config = dict(
    model='sound classifier',
    dataset='short read English sentences (LibriTTS-R)',
    train_examples=26041,
    n_mels=64,
    hop_length=320,
    input='log_mel',
    spec_augment=True,
    win_length=512,
    targets=['voice'],
    num_classes=2,
    arch='vit',
    norm='rmsnorm',
    norm_position='res_post',
    activation='swiglu',
    mlp_ratio=2,
    head_dim=32,
    fused_qkv=True,
    bias='all',
    qk_norm=True,
    layer_scale_init=0.1,
    parallel_block=False,
    inner_norm=False,
    moe='soft',
    num_experts=32,
    moe_every=2,
    expert_mlp_ratio=0.5,
    slots_per_expert=1,
    shared_expert=False,
    patch_size=[8, 16],
    layers=6,
    width=192,
    positions='sincos',
    pooling='mean',
    label_smoothing=0.1,
    loss='cross_entropy',
    optimizer='adamw',
    lr=0.0018,
    beta1=0.85,
    beta2=0.99,
    eps=1e-10,
    grad_clip=1.0,
    ema_decay=0.99,
    steps=7600,
    batch_size=512,
    epochs=149.4,
    lr_schedule='wsd_sqrt',
    decay_fraction=0.2,
    final_lr_fraction=0,
    warmup_steps=380,
    weight_decay=0.1,
)
Rows from block 3 of a small sound classifier, named by matrix and row number. Rows with one number within an expert belong to one neuron, the router's apart. Each number is 500 + 40 x the weight over its row's rms, rounded and kept within 0 to 999. All counts start at 0. Numbers have three digits each. After the name is the row's rms in percent of the matrix's.
After each expert's rows are labels from the 100 clips, of 14848, where the router gives the expert most weight on average: "strongest on" is what is common among them. Only what is clearly more common there than usual is listed. The data: short read English sentences (LibriTTS-R). In brackets: how many of the 100, against the usual share in percent.
# router: slot weights (model.blocks.3.mlp.router.weight, 32x192), inputs 96-191
# gate: expert gate (model.blocks.3.mlp.gate, 32x96x192), inputs 96-191
# up: expert up (model.blocks.3.mlp.up, 32x96x192), inputs 96-191
# down: expert down (model.blocks.3.mlp.down, 32x192x96, transposed), outputs 96-191

# expert 17
router.17 074:505561502524496440477474491408481422433500479489513495480481539490420438496510546444462497508444490521515420517510524545539472558506468409498525504495527541551500560532526513437473519468430480447481498460489449469486495496473451491510509526414454444457455500500514507475535535488458500430
gate.0 105:552492568593519567556520481476519461548446480490493424499469483464510428476492499447530554526558538505477613482524469512470362546492472470522505490533468490558494473559552533546437535549487455568471531423484513543559516603464529535479462540516523499454489471492506504447537476504489495524
up.0 100:490505495502452486496532466476552494489535491467486547542433520473548498497555521450458491498488544473519516505485511507498469489496461461432572564506533404473451566513569514544468493512501512469524493549441517581469557458490573553496496474479579562468511509503527537529493501502529494520
down.0 092:549428495483452470497519405456479474503547496571450542526524510540411457505534492439471474480537502478552529428563569465505492434463511468550495569536501515520474547511476407527468520534432429517517484530502509462499475480507534444507590487498538530534470460486561531520491422494534473476
gate.1 089:478417521498497459450518482459456477524479537472521450518372489499514501486427489492491557550513483508456528511534508499479495452525508504549535478478429397458433550523509520528514521454566481541469502453534528582458480467504548496571483476440510523575487415540520465515444470438471407535
up.1 098:546448527492468457509420486530510485480453477465533475542508447532507571465450548499533548471496470484431539472479479477465500493564528590541524525492441514480499475565495456484449528447538442539508488511532523565507500503502489497476408479508481491532480465502527471535501473522497458466
down.1 104:525514545554505539544566458532482530528530551500509498479408503480543496536505451473458521489520514498436480492525466475544491541478426439522481441562488460504577511540472536461501558516572490490541583530565498459533490470448539552484574529562457523460578594510571534579546547469480497591
gate.2 099:509462449414455531430440523551517542525511539501473482513515500556542472485540586483531494458511539554537524483497452491460430377492472537480525493563492449447424512465535499476557444456502493505439518429489454515435401507472458435448519421481498501572458509511468517454485531496462447542
up.2 102:472550542574551486558557485430490462462515453491542519487458489467465528494479425492461496518498452457467444516491562530536564623496522471505483511420503555564597517531459500521464565534484509464561486554511526487573604468513535557536494562504508479438539481479520483523519469507542545461
down.2 107:458462504443516478455428484476519486507478513561528496468505521574460528491441533523537544444520504535533466448536500515457508425523499571475567468534545535507443457507524464532526461499445545516454444441532547486476465571492492481543530473423489517590445420504442502420451530528588459409
gate.3 082:498493485519477503467447569503485521466480515511481479422530464488489489479469487488448518490442507509510485535518517487504480484432541530527435538436500537532628416521538419485461558523540536473520475640591499479551556484492436519479465555511477512459522506481538480461526485517508459487
up.3 084:486466538509550458576540463488477467522499494482534444430441540442477436531477397438506503476557528475450490546473545501489476563478512480549517448508454507438493488545399479489459553480528412517466402569492519534568465517455508550507500453518476529492422518494560503509519516498539514503
down.3 075:479537545566484536439473518561465482484481518462481447533462486497546534463463493450404491472430386526449489589509514510496492524517453463548538493563493502424523470510470439552568474511527500553488500528493499496542543524490460493431463496564461549475498514504512505479555426484508485524
gate.4 089:528437500402506585527439483499466558485456522479448522496448528499613468452506545535558513544494492593459562441517551517522434492533500513484556511570466506401522517525481558516555484499406535463493497465460464519451490521458482472418523484465515509556476469456386515533491489520589459508
up.4 076:475433461437505472466526560485446472463473526391481512480466483481501496530464531565502463523447498520574443514449481521459459389490549480555424537541456438470499516428547504537564445502551491470463528463533373522438507527550472491552544421548504515537453479584509489521478481447456423470
down.4 087:472477430476468438482551527498503533542504528510456492614489489512555491518472528511514502508465485528591427474506503486545480523462504540605507416490545477564470518473523500451552408544481454587485504479469461444467557574509508472488533489452477477518518502447462531575486518492540448440
strongest on: voice: male (92 vs 46.3)

# expert 25
router.25 106:512537485503473431509447506432541509416528403470511527499537526474504473503560500469500513498477429458568509534486537555471463467429527486562569476462470510493495498497521436466528501471457484485490483480464510506538505547528537519475466462441463439477422505526489403451500465470551551448
gate.0 119:469498455515434484484454492525527488462536483493516506512498462504503572458475525479454518453549522550541484576550496430480571526500535490460484517531556563498515485490524425496489517505519496446568488539513499465497521454563487467424449492623497516468477529472505472474555519516569527505
up.0 109:513446552471518522461542474530483563563495541519525478507570554491526472460447476539571518519473535483429557436481432525494468476538515529536499480568418416457444457462461600503502455467525471563420481466564512492473451526451534510539570496447481466528487494506476492499434457486449477483
down.0 104:451490440499488546457464466509481458520493473525554480564468498515558476458510508503521557496473508563526572522525504598484510483443446562567571540541539504457460500442502504548516506497498442544517465469539554486515487467527499507501509506382522493604498451541470426455444579443472522432
gate.1 087:559540541536451469516472398512502495439490512377447464527518531436577436460470456527552486551497540539452492515411512553488544593512486431475488527546578530551496559511517606547489485510507536487500547510511545460539538501495507464492439519494494555509580438496524505501488459511493509510
up.1 092:562490512527447546451545444514477455527506549400533453518520489447526444424425503466553518547495507563445471519521408506536551559519554507491491462547567529539515524497468553480435496522566504519454532453548516486530480535468476513564473573470467515465529452447489452460454484480516520490
down.1 090:488510513592485543517559553541498507478556506469444515464513480483596494498489450469503440531502480447461507543441527477489474560528500451531515482427470440476567579517496517494475546524556483480494579531499417559490457510494444469486467516590447505455540568501567583468522526519500493528
gate.2 103:572548583464472538463471448521459544509423531436507492448510523477500565516495443436522491549476527528436471438492559454539560553507478568519416535566552559575534484539455567541455483534469504476552418531575543480472543476461462468458462560539518531453543466485493554627527507493489467500
up.2 100:473509513489523461406465514478528460443545486504496553520529506491541494495531511526533485430539448431499519500485470516473475378469467454502542498546479508449459551460553476543567449524463488501461451467426516582517419546511520504484479436514444492529376539494482510465457509529557521557
down.2 104:529492508507459462463440474435509418451508412554551454493542516495517516507484558520559563466569433509526561490505458559487527494471483544461551532498529582488475469493550416531510488516482519477488485401473540498508504551523515473569503467402514484583449428518472446423468494482595446416
gate.3 087:523520514506545511471537480546484499492416480512472474499500491482530563480490472524549467523485569555472533474485540498541531573572486515533487539574544515566518555502460584484459440468467570521530510495511475431451574508510484479463506518523500515528564452498456452546518486477403449569
up.3 089:488554570559556610485468508499476526445559507563499481478552502442499454490493471541494432509487506387460561496547428497505528571474551483524478432471496545471462488585465499496493542591530475506508483552508600541548482503461550493494525585489430523467513517446509540538498459523540546528
down.3 083:508578534552487541504548500453509475463527419432473533576453586415477450527487519486464522508471486459560551459510482549485517504505482476485424482512504558463476507536464501460500539487420515470503506496504498470531466539516495577440517502420459496430504473575497421470515467509469534502
gate.4 108:513474503444501538485542483528554515534496553568522525534484399461522499451428544502490459448504503482521521525520466453480465474522477549508529538502482412455484515560550514491497530456544509484480442495521419549483473486459560468531558510506569595500481535443519525626477469473502489514
up.4 108:500493457492492480504501483469450533455502478457456486496541515580519516496610475485507525495473498528499547519448492528489534571515500525508479460491496574471509482472467529430450443517455539433531549525492540437548477558560490474443483484498459454465498511452501512398501536564508450490
down.4 098:477548469416498407495452413407559511481561478487496497426549531549512515465517521489505461467474535486579501439510471517458537428499554518489519538510513513490554471504506442576493502511469486396486448457488519474533507467529483484490509464502554476528401480530524468455450437482530479472
strongest on: voice: female (97 vs 53.7)

# expert 27
router.27 111:551490475551546520465487505520514480509511523431478506488493487524496523496448520409522552519438530541433457520554471582474600550467428547526524494412500503468464570536497578462510497497520527453442482493538485436457488470495434494576526520482537520553536513560475537445470540476545614475
gate.0 070:431534530527597523394507528467412436504496483487517482475523454548417533527488512499537507480425470535482491468484541453517507516528494502485393530504549593543576503543494456482601552516459459548501431491504450544461543476519511456495458461495463502499520481478407555538534504467478527471
up.0 066:530589500475549491503505550465445547478413484517535532489511478483442496495432508484585540516469459523499532439463527555523487505469471502517481574551479591519564471469556505535543434488436433528522445470646462568449520451488494525490496482469501494499476483522503512572486520444465535459
down.0 079:455518467499586500462460500476551549490416525500574485580411469484531492490488526481520522493488527521508588493469431593538509505494463487446443533477426453500581561521498496509532523537495570531528547519517483457517470460523542501532455538511462511470565545545565503536526487457404509495
gate.1 097:482540420536485455469454526496435514485482533508482495503415527528488549568508489554435557528446456470456471511585535497507497557477512468536503487508571479479492556500401500489521423441482382477507456536475520495475512434487457445497518451396463495531528511503426482465523460464511448494
up.1 097:480462463504542516570514457508500428542479506501531510488482471432476529467439476456506557509524463561497511472518574491539483514508469526497430493510451502502540471541495492541471575540520476444484432546554541457564537444445506511478474600463561517592508496444493495543552514557538518541
down.1 084:528556549505483513540438410494508440549457493483522528545469423520595560513500475492542539548595434576531468557503494470471485508501454567517563477518480531506488469528529526503507516466458516501496500518544517493551470465491576479480501545509585500559454528551440487460514473496595514416
gate.2 080:484447535506523523534493480485531534535541522514479483487461481434528533491532559514515469428606503480580492511580483495492472448489478507523562552510451435504507503445472475471557496491531528426499435517496561500481433551432494504474598492541532472476440525530499472496504468489481492556
up.2 081:478492456527518492452472464516436475538517506487493532495375565527494507507548516549510477511546500556544511563560533477467496448564544499405475509485498379482466561503487500463543562448494507514575543558456501534370517478488525533520578498520500482524488501565489519535555444501508451485
down.2 092:460442571503505525435573523466435468479509526517467476517452529515451458562490470430459550543437492504527484551546501442467503507467550462490390523470535470506562539460480562479464579466485454496517529473395423507517499444473510530471510460506480502428529517478537436514550494522459524548
gate.3 083:447515517463505446423487476482461509509482455480468429482414527438477491523468513461499494539485483448450488422552515500511427483507462407512524475568531489549545498436477442514496500549471502514471517428450443576473484546522486493485496491458458468550462438456454525604495502508423506534
up.3 079:456490498432501494485543499550480630469478526491486517507511482520463487486499525547534451380504522485566475502420495501536461427566524515463425521493442475482449504454546484476487506512532487520472512426525530526443505400512551568465524492532537499477414531539473544511529458542512463508
down.3 095:554519438515501517552471454458539480503526489524429451570472501487485495506484510474547554452540538508494518485536497575558525436419464522532495464515568564507432516517519553489469470507441514504509499455597541488515528533508444498509531516415487482565474455559444487491452436464478480484
gate.4 086:413462536446501499504541527457461537475484482542515440431492494491519510491563433551493458486503506486507481442521490466515516463476495463512453576467473495494511432400425447504509499540538460457562483528546537541525469531494503510499515459502519511433405514431510527472473471489477505586
up.4 096:492482510452540550512476530488471508533526495507514462494514456531507494473480520519515432476465439515525516471491493499518496457546433476405471540513456524473502492488571466531635544497506487469470491479484488530521417549497451516533532482468530458513443558515408538479522485503469498466
down.4 103:510519491448481430509451526464619501541423526479580524469598446510533475478449589501494505561509494466526457465581498559413505462493524594499545504415539435512519464482494466531525517534464556549482517480471529527449531509547508486518495460481505444550492567512455472469522508392524481459
strongest on: voice: female (96 vs 53.7)

# expert 5
router.5 122:471512489577492597493489505552466597445545515520449548501547479527416506475536515518518456473429534534533453480431439475580525471477581562478465454509534550530462461438562513477454541530495544470470493525522438444481521437486426502420534514506506509445523529512483520464510510501492477465
gate.0 114:549463566510542533484577516541499460486485519512544548539519501490556486492505514534569506517541550434424520436474439515492546536496531533545504487482468487483432453543532604489435480452503532593455529414482491487466530531491449557564453510515542559529561485497578489462504498534450577437
up.0 143:560475487478544571516563513532497536493508481603447585499540490511486527487562480516595468502539550480500499429440419498562520452468534539540489459506472517464481454473571559554467511480491560554471528463480419489488493535498464546499530499536554533479508516513555539474488519538466523453
down.0 120:474568542473475464548472471460517550504492501530570486489471402528531552475498505523470409489597513465481501482449540478506482455502513505556519482549535509511436460571530505519466447468529484467484450517499482516501463450515588432470457532550453515520474521513497488556478445460482549497
gate.1 109:528415472459562450484513496473445518426506521513496538438448542481476520453505450485512501496516476481479492514519492532528432433402449543495532483564465545451518548405521464488514501499507527468425446557468517505564483529463478505489517507510485444505422502539467457497468521563558475415
up.1 101:441536530530470483512485471492551446544423474500462444494530559493503459546498538535464522533448502520530526470520542519468518559532469505496488469497441440545520509532426571524483500495451480516528601487538477529467562522470490471487524444472484505538561466529514568521472486467448444534
down.1 111:464485553401517415526486472458533472470530516456444498517508541425535523530410451428461475545549501493507516514470535519396511526441474434445481486520556575498517449583533485453456501452515496467396564532559449485537518525541580463466498474509475536421518531498493471524445444466511483602
gate.2 101:515468496481555465531510503469525449472454514550517458498468470417504480550479525466476561547512457397443497501577513546447457543481467460530570452418433456473516518522474511459491460458445477528479449455482485568472494564494438512518471449511495501567463420510492480488459479460525513468
up.2 098:456510411470529486474384475510493560480510514509479512482488523537428507490441558565441497477456461511504453524521541461484450464559502498451445528505576508500546534499471444418566489526463471450493387544444540510485458465493506467498542501455447451500474496543430521544531507541557485471
down.2 107:492520505432498487574423425471571497453525499469527469476476417480533496461426489436512450456570493477435513490436475491475485499518493461538463418554436573503490428602482509444481521437512489470499497524489438517531473489510523469418432502560471539430498473499524463461439423452457500573
gate.3 118:548496579542500476456568508561407523475480557450543521484476550539455507469496498485491510474544552507543490483495487434528542450484539544586458469544513528589605512517533527508415441466521489553463483517516497485517468509438493492459490453575474546465451502506505513505430442480485454504
up.3 108:456510506510511486520490495426457518444542425502458498516477497466550474487553411547568504559500491454480504481490531580535512499483494449466543475508439491462518509491522481555553471490473513491536513500496478541545564577534500532484532504487447465472497462499520538541579542543528476539
down.3 112:529514535451554477490532484501519490503477554506513485501512516581528529401504484478543425503530475458483543518441504499485555539515544508496453488616525535615512551484553582453483458522521560468421502574541493485510424533517455475516426565561505535470491525505508523463544572522514471567
gate.4 097:446477531511452469487483453429491457509482521468513490518502548438503495527500534502514473551475504434436474416551502571520483540523475401496534587525495460503446559489456545476453450498431427543492460409544510518470490548512448529511512503485497500513500452474500522497533490497500536553
up.4 106:505498549487512452559443517480464525498453457500510443479489532484422538552493469470515520533497423471458535536463566515465505479483513539537513460467463494553623498498513457514558500457447415488502446587434525578530509514452542510487432422481461476550451447532454441598504502514507428532
down.4 108:513511489435544456460528503451485523488512550540495502477442499537592494469464506493512473515561483509477544533470485439486517502448564440506423540564525504541551526562528593406497416437571550481493565590488457484489496519490557465447512547553472530413525526482523465499544528466494512587
strongest on: voice: female (100 vs 53.7); the word "and" (26 vs 10.4)

# expert 4
router.4 117:509544484509449474497378517449564479468546446480527495488502490505456467496542509507513476474495448486445470496508483506457475463553549502443494501478535490518496519533511457438484550439511497507472467469464479540505443444442515521433452557480490495486479511505498475424461475486492520426
gate.0 097:516558518579489459500436475542499553483457480533474535541511502470512421623581426551483520499494482436513509486491479495460487499506529527478425418463491513533485508517497529509522452476447485574514502518470492535483523480536521529482473397534463515439521482535495517567504454520500451472
up.0 089:530495482451491460570456505480546487603451517530529515533553524499421416519479531421501548490539501525530446472449505509524555545532495517487444514521473502433515432484426471525481484521466477460544478461525457540422473518533474512511441444501522479478433521518431577574531492499559558583
down.0 096:499480578475443465411412510542542588520455483493521496493472518456488500417541523487509498483473486546462483419425522503480474489526526546471514501490485469479536443502564436522495427427517491529494479480554500588479445515529434479459475486539474483568459459469493560464474539540549475424
gate.1 113:479503441473459499498490519451562433492535469458555507472493461517506495446520545531488526453511443489487472542481467504460512470492534544464494460485426486446468500559511442486485556458543530485486415480502508516514453421450564485475456587487517493505455548441516498457436490441507532472
up.1 111:488514436477460499495474512440558442499532463461553491468492465504525495456519542528476524444508429481493476532462479499469510466490520541442513480487416480452467482559509425510504549469540520489471394493510498521524463430464561492486454578512536505513442561443511514461435482449513518455
down.1 099:519524480470500513562562503498496552524537496475532471567531482453489477561501514509472426516518502433550510501523498551458515532504509481530475517437486448474506499447496558503520534542477549552511523582504502474498532439512559545523560445509557484475498531511535542552565435516437478573
gate.2 090:545472465538513528574517546478493533482521485536465499536538447482537483474505517473483464537546485537523496503495443535486482505471579524510565582520565534515515464480492509538573511468530523505508517569591464505482547535479452553497525385551512497523519472564476513430556470457515515488
up.2 099:504487509535512559502503484454501500450538459469557542469497461518483489440554503529504501446517434487516492512488504507481550423501555543507502472464423477463476525542526448484525583442536484538508488445420527519533430442471562509491478551469460480490446537508519506448456484486486495494
down.2 093:498491506530458532449446487496508480454500501529504520458473506513485501468467520484537543446463503569482512497470546502532501494523501501526498482553486517553481473534535425539504491497523465474502466408447492494444483537515411449459399564468478533532446496498482430459429519507495515467
gate.3 098:519522550540525523443472561428488479512474492414483439483525475547490451473561500543563523519483509491553468513485499540468473438524486489479434487523478493554483516538540457517565510488526492568457496439495552543478480546448486507471525595515503456494487523569457526484451586505489533568
up.3 100:532547545518525519469489539434499467540516551435521413519488472550496461482536532531521513500473500496560496529478518539469477489541482476438485490507490471551472531539513479497518538487530500557482488432525558534476487542429511506489547601513535488518505520534457511506443559523506528533
down.3 094:476470531485477493555538491475502453494556515467503510518507432530502443559506583482457430534552486482527530507448451457567503526520505510497506473478517521487477514480502496437489476561490447498508467593434446542467476514489585480489554466560556504469546502516504488517556527556533502520
gate.4 085:454521462521488557493494480556417483513454452491472545510471531604480486478517490545552461507469481503538503466519498539510551535511497507495551539483476472462446528489443528487430489483524516524524487499434535472476519515588517511550562548424473544457561478431439526543486485485514545545
up.4 077:472432526560534569538573541479424466581464459561523502431507490424465446461473481521574472521543527533554499461516521489565584528476601509512466541469441469395515376519529519542491534491570509482541553477587506492535541527479503536589533505486516540550474491479513457464457520514521523556
down.4 078:487489516522570569463520442476520534496442519560477490445576494463431467465507500497575448530509555461449417509556430462489524576575537493454485549535486523450471432518494539514471561512508444500475534454528557447517489542499478465520487510510494475480473466479508492473548407574471413505
strongest on: voice: male (99 vs 46.3)

# expert 19
router.19 118:487592435496444411553436390478579427509470534473493489463502550576531484501527451483458449438528511500568415523501519490504481496490487448480466567561563521569569531491479530490485478460489482473483439486508489541486472494508507546549501497462523505464431562533490503483477433485500485515
gate.0 108:529559493529480464533465441551520473524456468517496551521488583552542470452480507500525498455480437550550458482433545497506503477524473507520491551531451491506537546508499495586508513498480543453481506537518540468446503458551522468544533453481535467522425513530519516570502527523521495540
up.0 110:465471500496518526450505555464470556453542492478469454463471434417472562534520470474482535521507567477486536518556435497517475545457489504520502424496545514513456451495500493422465519515501448531530518468480454516588519531474475505403503535530418507454570469453516483417530493490494500480
down.0 090:472561508482506399588442462542556463470476511511497450508487436455486508428482503509489440477569477440516522549469647474492484548527515510521512522503493505514516476556471377462494521525540529484482509526536486524506515500483619471509508538607503533472521505511525529480503375568612462538
gate.1 104:491522450477544491493523544483513465595521462531524537542490464568460486502492593512520490489508459487507537480556518456452409481479489489501533514543486508520574435466559433501515502470489497589472469460538398580458487584541494496434446470509510454541435485501527446547502506518455444503
up.1 104:489501547521508532499514538577509483434525511496532495481495491418533465476477449486457501493495507584490519570464484443560496509515503564484500475445468463497468484505435505509444559575538575450515554532455523450489535442502518477523492487566493562468535507468539534430487473493530529478
down.1 111:511455527536461546555474564494553522530530447543550520478518479488458548502455571493493524531434548559543502464496503526451528491460498571477533492413510413434514477429572437511497471535476502483465553517472514516531460511465537443478559484473507489558470492449451411439438518445426491473
gate.2 110:500550463482475490506480511480492497527492456480457492494555544524439488592482487517538524515492492500530509485455549556464505493455441465477495475558456566488490501481525530470562462503416442442506445447457493476509541504549499410484561467456509454522535481545471501518537531503448485410
up.2 106:458461546485522428467499474522430438431480503490511469502452488447564513542432495487466522558480491507511443551492507551520602553517491538487496502448540545518452540534426487409508530525516490481525523542435491433447573462546480519571492476468493492512603489506518485567535446530563546528
down.2 091:524477522438468547585524564464531481476523439495460526482515510453492484619499522444461510499428489528481500403548519572454469520483493504495471549435541488455483495456475535526518488468450565495504502536504478530580524471492464512442529463434518489480440514469502494505512513489399469533
gate.3 074:472474465458539461421511487490455566490552419490482481430478453470431558519589529492511491533495491458465497523458487554449519530500491558498527503506478482461480460503567538460484518451503558484513520484440419472541543521507537487476501506534452506547525490481483593502474524507519501374
up.3 075:498516460421518496491502476625530547573402545512456516472537537436469502516514498492532502482493521522498495474519519484526477494499458535543471563481485430532512462485398495520488521588475496465439558518551491514472535454463548549575471489497541465471486523521461557547597462508505492536
down.3 087:512494480547568521509582478560475465570466520520551564558509530534475524468465506496454513540434411537460509508514572503529485510443476499556457494459498440474489460499519444528438526510521457540517473522543455517450482543482519488482502501540471537492530415465488468532481503441551411573
gate.4 100:513503576551472581485427510409524465467555551506546463505474469525462504517500503477460452535513532440487504452560533495516528473516505485454505523436525452496440492591461495461537518530523467569522469479481528593504493507416576505507461533491504473459501496494492510473496465495502519526
up.4 098:529514569541473559539419470438529481479560537500554460515507510543466548531506458455489455526500535473497491431515542465515543470546555501478504553413534453512485482545460529443516545525527511548545480529488539564538488489462540537551453547499546485499527500525515491485517452510543547491
down.4 098:577529485466520444448589507493459469518447501526480500488442469534596535462540528452462540533569493467490524564483505463511489471473477458525451531561482514603495524458494446524455492551541490504468496574486465463439483469493586439489571546553524511429501523465520506537438532416525495574
strongest on: voice: male (95 vs 46.3); the word "and" (26 vs 10.4)

# expert 2
router.2 096:462544446567413416578465513455543463441519419508483492544503541557511546478521546458426491525481474513572459557499486469500545528458520476527568497497484469480454497483458448483513470497492431449524556528503520485533498498492476541501452419470435449493476514516508442450538413455551544485
gate.0 113:402527398481521477568508479506520500528489473504490494498459488515460495521489444426404466444525500422423461501503530497457497580494450439515486519507473512447516529553514488529457527491485424474526508470435475497543484422508493498489474471474493529485522532454513488496506526489516496509
up.0 130:584493561528540575446562547541480455527500547494515539542512525459527507526480502516524480544461573501546520509442455477513528503481514556521496494493487518535449460490514570501509508535506562520539529525511527480490570519533522531585576518518564536524598500529520464504508544467460560527
down.0 092:530476486527516520490477471518466450524434454542480534502471518474583497444544501511523586533498431611551544588508508503457500474429452548509512535574500562538468498541494473495549525513497485504537508494495537513532515422491574548482537499400488526533513515502506415452492499521529543472
gate.1 087:575466525451503455561505533477458480542454494487482469482500515487476590493541487466577543516474548517504562534476523529481462484497487596556472504500493470518540466478479503569450503460442501479552487539434410539469538516491517532519459505534575577534599465541507547507483486482463465478
up.1 078:480520514441489471513488538468500446539472503471522493521553582548548494479511457505517477524476498496498527506421491500488513536499517546485478540586429537467475486502536526606528453468543508516516600436584552543542475593559534526551495453493427483540491501612503481523518559462544508487
down.1 082:573518461510451491519548500458459430497482501455573472469526490534518580491495518455516467553521440546570494511593544487468449489473493508480498517498543502468483486490434530516504565507511533474532486477524520435461510500449486456473496499494544531483461523495590459433537499471479546487
gate.2 101:454495497568548497500461445530389490446514423465501558499447608500534513482560450514518476487464477517507495519480555515481529511528564549506463521510520523518493474497506491477509548415508484476507537510472525437485537448509492568514510450509483469513523511538500517513520486515529546474
up.2 103:423485487534538467487464475549411495480468431427501493508416614472549476487518463529513515484492510521496508483511577511436484518534510493475434541543486489526451482491444510494499508417502431496467559439433549480477514456503498536493502446510469471519497507582471544476532520493549540466
down.2 094:545510528459527568523525573548495573540509542512510532451550464472482552466495542481499417515525493490489479499442433499485488517534543499493509463505458399482532411477482565536568459492519478576486462499547498515487509565527456613442485535667548496478501463524486546538554497568465571544
gate.3 099:525493489443464471519510520520559541497463565492502434507494439462484522563419526440477484522441492536503529496517547511450469511460510499557436466403488457520498499512447534511458519478461518505456456542578425458482474508464494448554475484472573539478527465413498533552451505460474458492
up.3 088:439437483526514479489528459487452466502549467486526535488465547549545499442545464525504476491526480525506491528460502476505535489484512523518533541547501504446483540473451497491529444452540485433545549514419501474489499516526523563499488454477451447518422543572515515429558529572573550595
down.3 088:522473507444517419493498451425515442427475489394522479464487549549485489475465567526569591481488482561520462447550529539490548424479523556534515558516485523539489521525497495527511441491479515498523560470474523528491513521533490442534464514478550435537471447464490430491377434425548462460
gate.4 082:475560494534414481489449498426498500398541468566493545447573555534496552512524526526538561555508462485498457506475486542602509447460503523462509544528513550478470539386564434511572531535508468490513498528501546542540581513473488523488439505479434470436499477559414444502485495501515486399
up.4 086:519470519513532599490533552487516453502507504502540450504506490455462515568420521528539584574523506451492463472540455521547513509509482397509470473445405470480462448516494521478497526552517468551466561488511563570580523521495496530531455581499478523490559408465496476520500483493438518504
down.4 101:579520502478460453479551474477482525496483513432448510463539555555486522532544444507415489531401412455526452532497535436491537523491551476461436476510495504486542483464463497449503547434423592588532530492439526543478505499525510579474472521498505499471484595531553487523546439493445594523
strongest on: voice: female (89 vs 53.7)

# expert 23
router.23 116:401436525468563539457459624502506484505439516476496530545485534479476420550512488416474504497482526472492537455456514543520464469467515501490434482422433476423429527466473524538538458556506546460478555421444471517441475441536438481561484416489449464530477535544471499534527490534554569491
gate.0 099:510522524536544466464511441487500502460584539486535493513584495483539450526466464516464542567534502490456534497498451539458486565483517460452447515508570574489560511610616520413479457472445487519537473540476504485521495614585532469510466488479454498459572481482508484520537582580529541519
up.0 100:456443547504532414461453433418433486410530543441516544482569564528544475577496480538507534533521477449461526453454503510436473507431555450469479557507500534455530482566553425506518470504419481517496485511474551535459455546536505483515478444486465461457438499485468526574550448596553544521
down.0 089:491561519514527554577523554462619630469470541407514520492526510469512473511514522532526465492479483461474532418503468503499517478437519464517464512353477429431557514444555516464461521526410474458558469517582502449438472461545445522484459504474486538449526494496543476549474521440403470470
gate.1 091:492538474531405411535522524493467515507486478530522551513502542556469455501538601567509544548517474506535491467531434472527419520494530422510497587550545494594529478450439533535452461520448491557498458504548500495512517509435493507449519516453474532483476435478570481522486502413426539471
up.1 091:553492573520576474463487507501425459545501518607511526481461532485508493518505487504535501516559571480510528450492521518527502440490494480474452487464537547537524508487533499533547507535468521560501512495428534572454544546512482496489549494563507507543503491541478533558476567575508534544
down.1 091:476543531603592511498485417495454463540532488492486528518493544505483475509492511455529527511489494512511477512533499497485539536490516544506533487568458561493520484637471494528513508515481494474537533519490474591492578518535553534491497515499496532497508528498539501566534447488554480547
gate.2 089:472510429484460437520541500563481533411463493472463477409460505490475617495550463524469554523460486511506497574528511461490464535479462480552492534520483438527501489491447473477419557424510496518539537536463484494526522482488591491507542558527468532435552471444488445479448481435469470540
up.2 086:521479586504544491487538510503521472517473466502534527491484541555459451447468486407534495501544539530497505456466487540574535487522428540499454505444471523528503481480440518528546566547504558448475503482425491410470595482549531433576591470521510515506538499523540541522526513531491594499
down.2 097:530450490445514476517482466534533511575524552531514494453550443493525526487520450479550501489565498477442499519507491429492554495472478535480561557538490552469451480527499496568599596489516476482527555486518559536464510487517536500575456525545518520563439491603560508508504450534480485425
gate.3 112:478464516519564565443499502468485497475536512444553512489506531500526505444475459492505480441549482491491493488512426464472531436542557519441500554477493489444453471534465438507542561536583533542495547478442525529457425448520518501544542503495406463481478541531464509455518482567563546506
up.3 110:426464510528526596451458533477497503486555488454528490521490491525509498501493484488496508438542500473504505486539453496517528462530546505469507508462459448464430457478496427538542526568566501543494525493467551550489457477520534530504588489478462467442478524544462544457540462574543517523
down.3 101:428508467518542471571522498563531457538472530494522535469550480528509514435534538474438485462483494497554568524471579513542480518537435510534530474540500471451514490460533420457457515436479557508470473589573468478465480554462552494581481479504539570478484489428472474531444574469550519531
gate.4 092:561530547509588495541500466458496464428460540559508484446496539439587532431468436483546475499582509534477519478466522495543470535506440514454462524476511593499584514521488514568497536585490577459520491546494495560541504544521498441507458544557530495527495485481488533586496554546565494558
up.4 083:449498463488414472552521498505511568558529451472453522501475530542420507595508609517493515550442448511521483495528495516523496459480501467524523519539484448511467463465521476466526468446436387490515496501501494428435521511441533492442552449411470502503467475493524476482497449458440516445
down.4 094:575476474471527469528594446463442429471486477557489477535488486526512576471498495503501476550498457529477472520465507466465481491465501574411522460567576551497516541536477466503531563476534484515516540545490520549533507567560560524502465512574511526509458522453521526562533428476518496586
strongest on: voice: female (97 vs 53.7)